config.toml
time_shift_ms = 50
tokenizer = "word"
encoder_weight_standardization = true
encoder_stem = "single"
decoder_activation = "gelu"
decoder_qk_norm = false
decoder_positions = "rope"
beta1 = 0.9
shampoo_beta = 0.95
max_precond_dim = 1024
epochs = 53.2
Rows from block 3 of the audio encoder of a small encoder-decoder audio transcriber, named by matrix and row number. Rows with one number belong to one channel. Each number is 50 + 10 x the weight over its row's rms, rounded and kept within 0 to 99. All counts start at 0.
Before each channel's rows are labels from the 100 clips, of 14976, where the channel reaches its highest value: "top examples" is what is common among them. Only what is clearly more common there than usual is listed. The data: read English sentences (LibriTTS-R). In brackets: how many of the 100, against the usual share in percent.
# convs0: first width-11 conv, stride 2 (encoder.blocks.3.convs.0.weight, 192x128x11, standardized in use, each kernel summed), inputs 0-63
# convs1: second width-11 conv (encoder.blocks.3.convs.1.weight, 192x192x11, standardized in use, transposed, each kernel summed), outputs 0-63

top examples: the word "of" (71 vs 25.1)
convs0.163:55 68 54 53 50 55 47 58 54 58 49 44 41 75 43 47 46 54 64 47 65 63 46 39 65 41 49 45 36 43 49 46 42 55 71 41 39 53 36 48 38 53 32 54 50 44 54 50 36 49 45 60 36 43 46 55 52 37 38 48 41 54 40 43
convs1.163:35 44 44 48 51 56 46 50 57 48 60 65 54 64 46 50 64 44 44 52 61 51 53 44 48 32 58 45 47 61 39 64 26 48 52 59 45 41 60 41 45 45 48 43 60 54 29 47 51 70 34 56 44 60 48 49 55 41 45 46 42 46 52 53

top examples: the word "me" (31 vs 6.4)
convs0.113:35 77 54 57 49 57 54 36 54 45 58 54 41 53 36 42 60 70 45 55 46 46 46 39 48 50 32 67 58 50 60 31 77 55 47 54 50 39 43 42 55 46 55 52 72 45 37 42 58 63 54 61 42 51 80 46 45 43 49 30 58 51 53 41
convs1.113:38 55 39 44 56 40 54 33 64 55 51 54 57 50 53 52 59 42 38 54 77 53 56 70 42 66 62 50 50 58 52 46 51 43 49 45 48 41 58 56 41 65 55 60 71 31 43 34 32 51 49 44 52 53 57 52 45 70 64 44 42 52 42 34

top examples: the word "his" (59 vs 9.9); the word "he" (40 vs 17.4)
convs0.124:57 45 40 46 39 51 47 36 55 55 56 49 56 47 52 35 43 37 51 60 76 49 42 50 31 57 70 48 43 37 58 50 61 41 36 57 53 52 75 51 55 37 46 54 45 62 52 54 49 58 56 69 56 63 40 55 67 60 51 51 51 51 49 49
convs1.124:40 48 52 38 46 46 57 54 52 68 46 41 43 32 46 66 70 40 42 28 47 51 56 56 57 70 56 64 52 54 52 55 58 46 52 44 55 54 26 45 53 45 64 44 44 39 48 47 47 36 61 47 51 43 52 60 54 64 63 45 56 54 39 49

top examples: the word "she" (47 vs 8.5)
convs0.36:23 59 59 67 57 49 26 50 67 64 48 38 69 51 46 33 69 48 52 43 66 75 55 44 43 80 68 54 47 56 55 63 49 57 67 39 50 38 51 43 42 50 26 53 40 47 56 54 38 48 45 48 49 57 52 57 46 54 52 48 40 52 55 59
convs1.36:50 47 44 59 47 62 44 52 64 49 59 54 76 36 57 53 50 49 34 47 43 81 56 61 51 40 47 54 53 56 43 52 36 56 63 38 56 53 41 52 44 66 36 44 57 66 40 59 52 55 61 39 50 53 67 24 58 36 64 44 56 55 54 45

top examples: the word "you" (80 vs 14.3)
convs0.23:50 39 62 50 59 45 57 59 38 54 60 51 55 42 62 44 48 35 50 54 34 47 52 43 38 58 72 59 49 45 51 42 45 43 67 49 43 65 31 26 41 47 36 53 42 60 67 57 45 70 47 40 41 46 48 41 55 46 40 44 39 55 47 59
convs1.23:57 44 28 46 47 51 55 67 63 64 60 56 52 53 47 31 57 61 68 63 62 32 54 46 45 30 34 69 61 56 62 71 61 59 59 61 70 49 46 60 44 43 44 63 68 50 80 50 59 29 49 43 60 57 39 54 55 52 54 61 52 60 32 36

top examples: the word "be" (30 vs 7.8)
convs0.1:56 50 51 42 61 60 53 50 40 45 45 53 49 62 45 66 46 47 48 44 43 50 39 46 56 43 50 50 48 63 64 63 56 45 61 50 51 56 47 39 62 42 52 30 44 56 54 58 42 63 41 43 58 53 42 53 37 51 64 41 45 55 25 44
convs1.1:48 45 16 40 42 48 35 34 39 46 50 49 42 52 32 53 37 68 45 58 49 49 52 40 52 64 53 51 36 36 54 43 46 56 69 75 37 64 50 48 48 49 57 33 36 43 66 51 50 56 54 47 29 85 53 59 45 50 53 35 71 55 54 59

top examples: the word "people" (25 vs 0.9)
convs0.125:59 41 49 66 68 44 52 53 28 44 53 60 34 51 70 53 63 52 48 38 61 54 49 38 51 70 59 44 62 36 56 27 61 48 44 49 50 47 61 52 68 40 50 44 46 40 41 47 61 55 54 24 44 61 65 45 53 40 67 51 49 61 48 51
convs1.125:50 38 48 50 47 47 41 62 39 52 52 55 45 54 54 44 42 51 58 50 57 53 49 57 51 57 41 41 62 61 43 51 56 42 50 56 47 40 39 53 44 48 55 40 60 30 44 39 35 68 39 57 45 51 58 65 51 67 52 64 83 61 52 49

top examples: the word "was" (35 vs 15.3)
convs0.130:53 43 41 44 46 58 49 47 48 60 46 55 52 44 42 42 58 27 39 41 44 33 51 37 54 45 34 43 48 45 48 45 47 49 64 60 47 72 58 33 50 51 44 70 44 41 63 58 51 45 38 50 32 64 41 39 59 57 47 56 56 40 50 42
convs1.130:59 43 37 72 67 53 63 50 66 50 54 50 57 68 54 50 41 41 48 40 47 53 37 51 42 39 37 45 65 50 58 38 58 46 48 58 43 43 33 60 36 43 43 55 57 51 57 51 44 80 59 45 61 58 64 62 56 51 55 67 55 63 29 44

top examples: the word "was" (62 vs 15.3); the word "not" (30 vs 9.2)
convs0.150:58 52 49 63 53 72 50 39 58 45 48 45 47 61 40 37 49 47 65 60 45 44 51 33 57 42 35 34 59 53 61 60 47 39 48 50 37 49 30 45 50 54 54 40 41 37 41 47 40 32 39 45 44 55 55 43 54 59 46 43 75 59 53 65
convs1.150:55 55 43 54 79 45 34 46 45 41 75 46 43 43 56 35 43 57 51 35 37 42 46 45 39 67 43 53 33 48 25 46 33 55 42 57 71 55 45 60 53 50 36 52 39 60 47 45 87 56 54 25 42 47 39 48 74 38 50 52 39 53 49 66

top examples: the word "as" (25 vs 7)
convs0.176:52 45 64 61 51 69 46 46 48 53 78 51 55 51 63 46 57 46 47 50 63 56 71 39 38 35 52 59 68 43 66 77 41 59 47 51 57 38 54 52 65 72 48 39 30 76 43 58 43 49 54 43 50 53 19 48 55 45 43 39 45 40 55 53
convs1.176:42 39 65 55 57 52 53 47 49 47 51 45 73 45 62 45 58 47 60 46 52 48 68 58 72 51 43 29 52 50 46 55 34 40 66 62 58 43 45 47 62 41 51 65 57 52 51 62 44 51 61 55 49 51 60 55 62 44 59 39 44 51 47 53

top examples: voice: male (78 vs 47.8)
convs0.158:45 78 48 37 39 71 67 52 48 59 44 39 44 49 59 54 75 51 81 46 51 47 61 30 40 39 60 59 55 37 58 55 48 55 50 39 43 43 51 39 77 55 50 68 47 46 42 46 54 47 47 30 32 49 45 52 53 48 51 56 50 40 57 63
convs1.158:60 54 59 57 47 67 51 60 47 53 54 55 45 39 69 49 34 50 54 47 56 54 55 66 74 48 53 24 75 42 74 59 47 44 65 65 48 53 57 67 53 49 37 40 92 63 56 52 49 53 56 56 58 45 48 55 44 42 47 58 52 44 53 55

top examples: voice: male (76 vs 47.8)
convs0.58:71 67 43 60 54 50 64 66 42 41 50 56 21 48 41 50 57 52 40 48 65 48 39 48 38 70 71 67 49 45 55 55 60 61 56 63 44 48 47 69 38 50 46 51 48 46 45 64 48 53 53 38 60 56 62 51 48 48 37 49 44 44 54 42
convs1.58:45 42 33 42 25 26 54 46 39 47 44 51 52 32 51 51 54 66 50 42 24 49 46 46 56 47 57 58 33 49 44 52 63 58 40 59 64 48 47 37 56 58 54 39 45 51 40 55 52 41 41 55 40 46 32 37 33 40 40 50 57 49 54 54

top examples: the word "not" (26 vs 9.2)
convs0.92:37 44 37 61 44 58 51 44 53 48 52 34 42 58 44 55 54 53 52 61 48 50 64 56 38 55 41 54 63 45 57 42 31 46 61 65 46 33 64 43 56 43 45 51 56 61 50 53 43 47 27 70 43 37 53 57 44 52 62 45 39 49 63 42
convs1.92:38 53 54 48 60 40 66 36 61 65 46 53 72 44 39 52 61 43 49 56 55 56 47 58 36 41 62 33 64 55 47 53 41 20 51 38 52 46 47 52 39 45 49 46 49 34 54 28 58 67 59 62 46 64 54 60 56 43 59 51 43 39 61 65

top examples: the word "do" (29 vs 3.9); the word "not" (25 vs 9.2)
convs0.172:45 50 70 75 44 51 40 37 64 55 39 54 43 67 47 51 60 38 58 57 62 58 48 43 40 42 38 44 59 67 54 52 57 50 66 49 40 60 54 56 32 62 51 46 57 51 59 39 51 61 48 68 46 40 42 50 54 71 49 45 58 23 34 37
convs1.172:56 55 48 52 61 66 49 30 56 44 53 58 58 42 55 54 63 71 34 58 54 44 62 54 49 48 59 41 43 49 48 34 48 41 51 59 48 55 52 54 43 45 32 55 45 49 49 45 53 61 56 52 55 64 54 60 60 59 49 52 31 44 45 70

top examples: the word "like" (29 vs 2.6)
convs0.110:66 43 46 52 48 45 59 65 45 55 51 57 38 24 76 41 55 38 53 53 50 62 60 50 54 67 58 71 34 47 46 33 51 51 53 27 60 51 61 57 52 33 52 59 43 53 45 42 58 45 54 53 46 66 66 37 53 40 29 65 53 40 29 42
convs1.110:57 56 46 51 70 39 36 39 51 59 45 58 47 50 45 55 46 53 54 54 58 64 51 46 47 41 39 45 44 53 66 55 66 46 42 35 57 41 46 48 51 42 40 35 56 45 44 50 48 57 35 44 50 41 45 41 47 34 56 69 42 59 52 39

top examples: the word "the" (76 vs 49.1)
convs0.96:48 38 52 75 50 45 54 49 60 55 48 63 51 49 49 55 58 63 65 49 67 56 41 54 38 44 52 52 43 87 51 41 36 59 53 45 49 51 34 60 55 40 56 59 47 62 42 38 52 45 44 57 44 44 56 57 51 42 62 57 31 52 41 49
convs1.96:50 46 53 48 55 49 64 53 60 55 32 49 49 62 43 64 51 54 41 65 46 52 57 51 49 48 44 60 40 38 43 41 55 25 54 34 40 56 44 45 38 52 63 39 51 58 55 40 47 48 39 44 44 41 32 46 47 55 51 55 34 38 51 42

top examples: the word "with" (35 vs 8.8)
convs0.13:53 49 65 41 55 62 76 54 54 59 45 58 50 57 52 59 54 59 42 42 73 50 50 36 48 30 74 43 57 67 73 62 61 46 53 47 50 45 48 44 41 52 27 57 38 56 47 48 64 65 51 71 40 51 49 49 53 46 53 55 57 51 50 38
convs1.13:36 49 49 63 47 56 60 58 35 41 44 69 59 57 55 56 45 47 51 62 49 42 48 45 56 52 44 54 42 67 47 42 53 53 45 57 47 52 44 54 48 61 53 49 51 54 49 53 51 57 57 50 43 31 48 43 45 58 52 68 55 56 51 50

top examples: the word "not" (37 vs 9.2)
convs0.14:45 50 53 47 58 48 19 45 42 52 36 60 53 54 43 48 43 54 46 40 44 73 61 65 55 52 54 43 50 44 50 44 48 35 52 53 51 41 48 66 45 45 67 52 75 60 49 59 47 63 59 49 40 59 53 37 56 57 42 46 42 62 57 56
convs1.14:50 50 61 44 47 52 44 51 51 60 57 39 54 42 41 47 60 49 50 55 37 52 47 50 45 47 42 47 65 64 36 42 56 54 25 32 60 54 47 49 51 53 52 51 50 49 50 43 54 50 61 57 57 25 47 52 50 49 57 38 55 43 40 61

top examples: the word "with" (25 vs 8.8)
convs0.86:47 57 65 50 42 56 43 50 51 44 53 55 48 52 79 49 58 31 68 62 55 46 62 41 53 46 65 44 55 57 56 44 51 49 60 46 54 57 58 47 52 45 34 49 48 70 48 47 57 41 56 54 35 53 61 45 47 15 51 52 65 51 60 57
convs1.86:50 55 41 46 41 60 58 45 44 55 50 52 28 74 45 57 68 50 51 54 45 31 59 34 44 55 61 41 44 76 41 57 49 54 60 47 64 62 65 64 55 53 35 44 45 64 57 50 52 46 43 68 51 60 27 56 53 52 61 57 59 34 37 38

top examples: the word "his" (38 vs 9.9)
convs0.104:54 53 45 54 43 55 54 50 53 37 57 50 39 40 48 46 49 38 62 54 47 48 67 51 53 44 55 41 56 63 77 43 56 45 59 48 51 54 49 58 60 48 39 43 35 63 59 48 44 64 40 47 49 57 53 39 63 53 49 51 41 55 50 75
convs1.104:50 64 31 70 40 39 52 53 43 58 46 65 48 39 52 55 45 47 51 49 33 51 37 54 51 66 48 65 58 52 63 59 45 37 44 46 59 54 55 63 48 40 56 55 61 56 52 42 67 49 47 48 56 52 36 47 62 65 51 44 73 25 56 45

top examples: the word "i" (43 vs 20.7); the word "was" (42 vs 15.3)
convs0.165:48 60 51 59 56 59 44 56 51 42 52 47 43 60 50 48 49 42 56 82 64 58 63 47 74 62 46 69 65 53 55 55 45 55 46 47 39 67 54 52 62 41 52 46 44 60 60 49 49 55 32 37 37 50 46 45 69 45 44 40 54 42 53 49
convs1.165:59 60 32 57 44 49 49 62 63 74 47 52 42 50 56 45 54 50 60 70 64 38 56 60 52 50 57 51 60 49 72 60 65 67 45 52 48 58 51 62 50 79 60 64 57 59 40 48 42 49 61 58 43 61 66 36 49 44 40 34 50 38 42 42

top examples: the word "the" (79 vs 49.1)
convs0.153:57 45 45 55 32 45 62 60 46 50 54 49 34 53 59 54 63 55 69 58 57 52 59 50 43 33 51 56 70 70 46 37 31 34 52 52 46 46 32 63 57 50 51 46 73 55 60 56 39 50 53 52 31 39 49 55 51 56 59 64 44 37 56 51
convs1.153:61 64 35 38 36 47 43 57 41 38 65 27 52 61 66 55 60 62 53 58 84 57 55 52 51 40 74 52 48 41 52 47 45 46 53 59 46 50 64 54 50 56 39 43 82 53 52 43 55 51 45 47 42 58 52 40 53 45 51 48 64 54 64 51

top examples: the word "you" (33 vs 14.3)
convs0.28:18 43 60 39 51 51 45 53 51 42 49 40 63 28 45 65 53 51 64 38 39 58 53 54 52 59 53 43 48 57 54 42 46 59 61 61 59 36 58 52 47 52 32 59 55 56 50 69 49 60 43 51 39 73 30 53 48 48 43 45 48 40 60 60
convs1.28:35 55 26 46 41 50 57 57 47 41 55 45 60 51 46 53 54 52 56 47 53 50 42 48 41 48 52 44 48 49 33 26 49 39 53 39 42 46 65 46 61 62 42 58 50 52 60 52 33 61 39 41 54 59 39 52 39 61 53 48 40 49 61 43

top examples: the word "for" (42 vs 8.8)
convs0.87:59 52 43 40 33 73 62 40 58 50 50 42 34 32 40 36 52 51 58 53 74 56 43 30 59 51 53 61 49 58 52 52 74 53 73 41 47 49 56 48 58 82 45 59 55 62 57 59 39 61 51 54 49 34 62 55 48 44 45 60 43 51 53 50
convs1.87:48 56 59 44 47 53 40 45 55 45 60 67 48 60 53 48 45 61 46 54 39 71 48 58 44 48 39 60 43 51 39 49 49 49 76 45 69 46 71 40 52 69 38 46 52 52 54 60 28 46 51 53 72 49 51 58 53 38 56 64 53 48 46 77

top examples: the word "you" (44 vs 14.3)
convs0.89:47 50 66 52 63 58 45 43 55 43 32 41 54 51 64 35 47 49 61 45 40 45 53 69 52 58 39 54 52 52 50 66 66 51 50 75 38 55 74 56 57 47 44 46 43 69 85 55 61 54 41 61 47 26 48 57 43 47 68 45 40 46 34 42
convs1.89:54 61 52 38 52 59 47 51 55 33 45 78 47 55 56 49 71 49 49 42 53 48 53 60 51 46 66 50 36 45 29 42 54 43 81 57 57 53 53 48 53 45 66 51 46 39 51 51 49 34 63 58 49 68 47 66 38 61 58 53 44 43 70 54

top examples: the word "he" (48 vs 17.4); the word "his" (40 vs 9.9)
convs0.12:65 59 45 60 51 63 49 50 54 47 69 46 23 56 60 53 56 42 27 39 54 57 54 46 55 54 57 47 49 32 69 49 48 58 73 51 41 39 53 61 58 59 39 52 60 54 39 50 49 55 41 38 36 41 50 48 52 64 53 43 47 51 60 56
convs1.12:46 46 66 57 47 54 60 39 46 56 51 57 36 47 43 46 47 40 64 59 58 36 51 47 55 83 53 56 50 47 49 57 63 44 48 49 56 29 46 76 70 50 48 72 49 54 51 52 46 40 49 58 52 38 49 45 55 56 45 51 70 50 42 49

top examples: the word "the" (75 vs 49.1)
convs0.64:62 47 48 36 41 68 49 42 51 57 47 76 49 44 48 43 59 53 78 53 49 51 51 52 70 52 48 65 52 39 53 48 49 51 63 57 51 49 42 64 31 49 08 53 50 59 46 51 43 53 41 66 28 34 53 46 61 30 49 44 55 54 44 52
convs1.64:53 65 65 62 62 62 59 51 56 56 83 79 43 48 41 65 46 40 70 53 51 54 56 45 54 40 73 50 50 75 44 55 49 47 48 56 54 84 53 68 56 46 42 41 42 53 35 49 37 46 41 53 51 51 57 66 50 69 50 44 63 48 54 69

top examples: the word "me" (39 vs 6.4)
convs0.43:28 60 47 61 53 46 52 44 54 56 48 48 58 39 55 51 60 48 36 59 47 45 60 41 55 40 61 47 62 36 59 44 70 62 40 42 49 52 52 42 52 46 78 49 65 49 48 64 42 50 30 60 49 50 45 58 49 46 55 54 50 44 56 39
convs1.43:49 61 54 56 59 54 57 54 40 52 36 52 51 57 56 58 49 62 42 49 58 48 43 61 55 46 44 58 52 28 57 69 46 41 32 53 51 30 47 45 63 51 46 57 54 45 58 31 42 42 42 58 53 65 44 51 56 45 47 46 68 62 38 70

top examples: the word "said" (25 vs 9.7)
convs0.175:36 54 56 47 40 46 51 42 52 57 41 50 34 47 56 48 46 41 56 54 35 54 54 37 60 55 50 53 48 53 54 35 55 56 38 33 47 76 48 63 37 55 54 54 67 56 61 48 51 69 39 44 57 58 39 45 52 55 49 51 53 42 56 61
convs1.175:52 49 60 50 53 59 41 66 48 56 53 51 49 44 63 50 65 38 56 53 53 51 35 50 49 43 38 56 52 42 34 54 59 44 41 51 54 63 46 50 44 52 56 52 45 34 59 54 60 46 27 58 40 40 53 34 31 60 48 57 56 53 48 46

top examples: the word "was" (43 vs 15.3)
convs0.57:50 43 59 40 46 61 58 58 57 51 67 52 49 35 44 56 49 37 60 54 66 39 53 52 66 52 54 52 58 50 52 62 64 62 54 47 48 47 59 51 57 46 51 43 35 41 63 63 42 49 53 70 73 56 48 43 29 47 52 48 54 52 47 57
convs1.57:53 48 51 34 44 55 56 45 33 48 34 43 59 54 50 62 31 46 61 49 49 51 41 64 49 62 55 41 26 53 58 60 40 61 34 36 61 48 39 42 51 49 53 54 48 41 47 48 45 44 34 51 40 32 31 49 45 51 54 76 54 31 55 46

top examples: the word "i" (49 vs 20.7)
convs0.170:38 73 51 39 50 66 65 44 51 55 62 20 51 53 43 54 56 48 46 50 44 61 64 36 63 40 51 56 51 53 45 51 61 54 26 42 57 64 33 51 62 54 46 50 54 40 60 65 77 55 51 47 54 58 53 64 46 42 53 62 44 55 51 50
convs1.170:40 31 51 55 35 55 55 51 42 51 59 57 46 52 39 53 41 59 48 51 62 50 70 52 50 37 52 44 61 37 28 53 43 32 76 59 47 54 42 36 45 39 52 53 52 63 43 47 46 48 46 48 56 47 30 32 35 40 43 65 25 52 51 39

top examples: the word "be" (25 vs 7.8)
convs0.111:72 41 42 48 71 51 64 50 50 47 41 30 54 42 51 41 48 37 55 52 52 38 39 52 55 51 42 53 49 49 56 50 62 56 58 50 47 64 50 60 57 56 47 44 48 43 90 40 44 56 42 43 51 55 45 60 67 45 56 48 49 45 43 54
convs1.111:40 50 53 48 39 63 53 50 77 39 60 51 51 41 48 48 56 56 36 60 32 55 49 58 41 42 62 48 38 39 60 58 62 37 48 73 48 41 50 41 28 58 57 57 68 48 36 60 62 50 75 58 39 44 63 59 68 44 35 39 54 48 50 40

top examples: the word "he" (40 vs 17.4)
convs0.3:32 79 45 47 57 70 62 50 46 48 47 46 63 53 49 44 45 68 32 50 54 62 68 49 53 52 60 52 61 43 73 53 55 60 59 43 48 31 65 52 49 59 47 68 47 60 49 41 37 45 57 39 46 52 43 54 47 55 49 42 38 50 43 53
convs1.3:43 36 49 58 44 50 48 49 55 44 43 53 59 41 59 56 50 58 51 47 53 55 54 59 79 58 53 42 47 35 49 60 50 45 71 53 65 44 36 45 43 61 53 68 64 61 61 42 46 71 51 52 45 62 58 63 59 40 43 25 51 39 54 41

top examples: the word "do" (29 vs 3.9)
convs0.152:58 48 47 50 67 46 26 68 51 36 57 40 49 58 43 49 37 48 32 45 49 59 44 46 55 53 52 44 49 60 47 48 54 55 50 55 51 51 39 48 50 55 45 34 53 51 49 40 61 78 51 73 47 35 46 52 57 74 45 27 58 69 51 50
convs1.152:35 48 71 67 54 51 64 53 43 35 52 56 52 50 52 43 58 56 40 54 47 54 43 51 25 35 59 53 53 66 66 55 45 53 53 69 45 62 48 49 54 38 58 63 49 60 75 57 49 37 54 37 56 79 47 53 57 54 53 44 23 64 50 37

top examples: the word "said" (28 vs 9.7)
convs0.148:51 56 48 47 40 58 41 55 56 50 43 33 45 52 63 61 74 54 57 20 74 48 49 39 54 48 60 56 56 72 61 52 45 44 53 49 53 64 31 49 70 49 45 60 52 57 41 55 49 53 38 32 50 51 50 32 63 51 36 56 54 57 49 45
convs1.148:31 62 53 64 46 55 52 83 35 47 44 65 57 63 53 52 59 38 37 63 56 48 50 63 49 47 61 57 55 58 57 54 43 52 56 32 63 51 34 42 60 55 56 74 63 38 53 24 51 46 65 43 51 35 61 68 61 42 40 50 37 41 47 42

top examples: the word "her" (34 vs 7.6)
convs0.154:55 51 46 51 48 71 53 48 36 54 48 47 42 35 57 57 88 42 53 57 53 52 53 52 67 57 56 48 75 33 54 50 60 59 48 57 56 50 44 54 55 54 33 61 58 58 49 51 57 52 38 60 62 56 24 33 48 42 39 29 61 67 60 59
convs1.154:52 47 58 60 56 68 47 59 43 66 55 52 76 49 64 42 50 68 51 51 49 64 57 62 56 47 60 64 65 69 66 56 46 43 41 56 46 60 52 52 57 57 57 53 71 53 47 50 70 49 52 59 54 56 66 57 49 52 49 47 63 50 58 57

top examples: the word "said" (35 vs 9.7)
convs0.105:39 52 50 54 67 61 55 28 39 52 55 59 52 51 24 46 61 48 48 67 66 53 51 41 48 57 56 32 52 44 62 40 56 61 44 36 42 52 21 47 64 43 61 61 52 60 41 43 60 54 57 50 50 42 54 64 47 67 32 49 40 35 60 43
convs1.105:50 48 82 58 53 66 59 52 59 46 49 47 49 56 33 41 41 47 58 21 47 54 48 49 44 47 55 41 55 37 46 54 62 56 65 57 46 36 48 55 51 56 45 40 49 58 41 45 49 57 46 52 58 36 62 45 45 53 64 55 40 54 46 60

top examples: voice: female (83 vs 52.2); the word "said" (33 vs 9.7)
convs0.128:59 48 60 50 49 67 54 61 43 55 22 33 51 40 61 69 64 59 53 59 64 60 47 26 48 66 58 50 47 46 51 50 58 61 49 42 55 46 49 36 48 39 34 50 58 60 53 43 38 63 43 69 49 56 52 60 61 65 50 71 55 31 56 44
convs1.128:46 52 54 58 60 52 54 68 45 51 29 53 60 56 35 55 38 55 48 66 50 50 42 48 56 35 58 39 56 61 56 54 55 42 46 64 37 55 67 57 43 38 49 51 57 47 48 55 44 34 38 44 55 53 37 40 51 54 34 63 36 51 42 62

top examples: voice: female (82 vs 52.2)
convs0.72:60 49 46 48 60 48 60 48 38 45 59 59 50 59 51 46 40 45 65 56 55 64 24 60 56 22 43 51 48 45 60 45 59 32 61 46 55 70 38 40 47 55 70 58 49 54 50 57 51 75 52 68 66 56 43 50 67 43 67 56 47 40 52 36
convs1.72:53 46 50 54 54 45 38 32 53 54 55 26 37 43 57 39 45 44 48 53 58 48 61 46 50 45 73 58 34 61 51 65 53 50 58 47 51 59 47 43 42 43 36 63 50 58 48 42 43 51 36 58 41 60 51 41 77 26 59 38 57 50 59 57

top examples: voice: female (80 vs 52.2); the word "i" (46 vs 20.7)
convs0.18:46 64 42 69 55 46 35 42 47 37 81 54 42 43 46 59 41 64 91 52 52 53 35 26 37 34 57 62 51 56 52 54 75 50 46 41 48 43 48 41 47 59 41 41 42 57 52 42 57 62 63 49 43 53 49 57 47 55 58 49 59 37 37 49
convs1.18:54 60 69 36 62 56 52 52 48 53 52 64 57 54 62 41 43 48 51 50 43 52 28 52 51 52 52 57 39 59 59 48 55 66 71 47 46 55 40 46 37 53 66 57 37 43 54 75 26 53 56 51 35 55 60 37 37 32 47 47 20 36 48 53

top examples: the word "was" (35 vs 15.3)
convs0.44:21 37 56 56 46 46 41 49 51 52 48 73 41 43 51 52 53 49 52 53 57 60 40 53 50 60 40 72 60 47 39 58 65 62 44 62 46 60 57 45 58 31 67 44 30 58 68 60 45 57 49 44 51 49 61 63 32 33 54 48 60 40 46 39
convs1.44:38 57 41 43 68 45 33 30 61 73 45 58 46 52 47 53 39 59 49 61 53 44 36 62 55 42 48 44 52 42 56 29 56 49 54 52 61 52 52 45 35 36 41 48 54 42 55 57 46 38 37 41 44 57 33 41 49 54 39 59 56 32 76 41