Weights of a small encoder-decoder audio transcriber: decoder norm layernorm.
Rows from block 3 of the audio encoder of a small encoder-decoder audio transcriber, named by matrix and row number. Rows with one number belong to one channel. Each number is 500 + 40 x the weight over its row's rms, rounded and kept within 0 to 999. All counts start at 0. Numbers have three digits each.
After each channel's rows are labels from the 100 clips, of 14976, where the channel reaches its highest value: "strongest on" is what is common among them. Only what is clearly more common there than usual is listed. The data: read English sentences (LibriTTS-R). In brackets: how many of the 100, against the usual share in percent.
# convs0: first width-11 conv, stride 2 (encoder.blocks.3.convs.0.weight, 192x128x11, standardized in use, each kernel summed), inputs 0-63
# convs1: second width-11 conv (encoder.blocks.3.convs.1.weight, 192x192x11, standardized in use, transposed, each kernel summed), outputs 0-63

convs0.39:461459535542506483459524562496504525586569462497534446489475454490470467504530517531572500498454464464464440593628486489535452425463556513457471502581447537457512479473451534490514550470543481
convs1.39:495517515514466554516485501490541442460525458434482470465550578538505483422456515467554517500424493537459440485498449546552532467489472503499505514448517488502517481474515446428581507499515530
strongest on: the word "you" (43 vs 14.3)

convs0.98:446545499552479511471533554504538486620489489472503535512507443488509361524469507476508491501511488487546511507470448499438438526468480540499506474527524434520529463500515512513605462540507436
convs1.98:482507450537437480485519522475510418518452500494476496516441542523520460503528488495476488483505418481480621443526520486496570639512478496575487523519552444533569469523514496575541516571474542
strongest on: voice: female (79 vs 52.2); the word "to" (68 vs 29.8)

convs0.101:489455508468476469457483559627479473452454458569491525467491517509503454519526586511462542539487547491586496557551515466475572488449465500523497452496517436488445498564437597515458476559489481
convs1.101:498453488526516461491497524466498566522532533488459500449497515636455496434562481534544462518558563548500493522414484472407436490505506505477515513523543464462500438466534525487459483516494541
strongest on: voice: male (84 vs 47.8); the word "for" (25 vs 8.8)

convs0.73:468486517484451528490543460533589524526487555514524530489523504484589459487536558509425522561484456529522539531523490551487497545516429524495540505555519473449521452551494437517533558568528575
convs1.73:471456513525471498478484534623471460494492497470510493492549490501467486504501545522495457488491487432527465533476544446502531487446480529474510457542523528528436479583495526514500494525492500
strongest on: voice: male (79 vs 47.8)

convs0.117:457475496488482482514503597483507486529478592501519471462524511544516471494546598480506517554507518452417541562493529459473479471496537457454561498542510508517502475525578500481478501556568481
convs1.117:454503481489500489519588434465468517490443473482516539507497517463586540517508510473514487453527490465448476499495465537528479527526448485480482413523536523472500484536413465445494542548522602
strongest on: voice: male (75 vs 47.8)

convs0.17:471517535506499495474563554525504467464519543450566374545486576521486457490470517554543518508548452481478514517507514515427520436490457560484470492506544518460498469527401464518521458594499524
convs1.17:528472477498459503509487549552498530564496506529519524497557492496510561472496495542472515535550497508515513532528487515486501507383502485552454439523570579463485589515503479479589515572457487
strongest on: voice: male (74 vs 47.8); the word "we" (34 vs 4.5)

convs0.155:545598491489500550426443512430498484482569475519504470497521475493540478459509496478428556516523506503522538484568537519468531567474562501556425537546516475469489463472497467526501519523510563
convs1.155:555523525540523497534543515517483515468508580508571516458506482541521550476490466456523508490472456485497507514470554548538507469519483471595597462504478517483433546512551535435518400423538447
strongest on: the word "you" (39 vs 14.3); the word "not" (25 vs 9.2)

convs0.144:554434488479431516475485497517451495402494497487446496474463460520497562555497532488439492468479565479540482513448472509553555511492513497529500500489468511503590525478567508419436514542527593
convs1.144:538473541460579504448534452522501447460538533507457525510530498480498463512511476480547551377528541529535511507521509539442486533469501491545553476404504492457490420474461505498438495497431552
strongest on: voice: male (74 vs 47.8)

convs0.141:504565492409519613468466483461457508536578477515510488491497480525505507488473445497505526495491537540476490485497551485503489452460519516534525525613533519501506545503486533473424475588470525
convs1.141:509501471493563483507518471572461504477511445470413473510492478464486467499547408530422493498520522443516523541549526510530460589510520497628507517455536499506543518491503491482532485506508454
strongest on: the word "you" (62 vs 14.3)

convs0.78:555529525501514505491578504479512578459474558538465464601617489513492537595472472538498581516498519492556429466442428564457433446483455472488506534443520531492514555480537523460523534471501486
convs1.78:495524504485508480504410459496510580490457493488473508507494475499431541533525432556506504515515556441535522526516516485466613545468443485512504538532523489568521453496475430547537571528514515
strongest on: voice: male (76 vs 47.8)

convs0.84:517539414485425513543519486499508431489531501556600592486479565479519417483496565573473486516501562471482582520512502471491518516499544546510450499508497491531468485521483532526514446487517464
convs1.84:442536444553495481444506547504463470473512477539514501504505499493485505516446515540495463518437544506531485456470534451473468491555453526393555413541530472441528528543438517512532444483483476
strongest on: voice: male (84 vs 47.8)

convs0.90:577456480502518437512498513580490511477469545480522518560475500533524441541557454489467472517580561488492501461503572510516568498492490506394522503570460510486539464466527440546558488438504483
convs1.90:487466369448503485467484555547530564507515527513447500452479525477523561548528526501492554547504521511516501501489508456514523520522532504484530476491505527551464540533500506530504560451527562
strongest on: voice: male (73 vs 47.8)

convs0.181:476494563495528529499483506564545468495490576510506385549512490501496497625479544456527551542476532546490453530553521439509525479493597532512530530522527527507521508506502415459487475508476431
convs1.181:534538504555540515463501447507492550483495494505498454525483482484475475532559514490514473548542477561587480541530523497486514535469492488584494492459528523388520523524504505481499515560554504
strongest on: voice: female (80 vs 52.2); the word "you" (47 vs 14.3)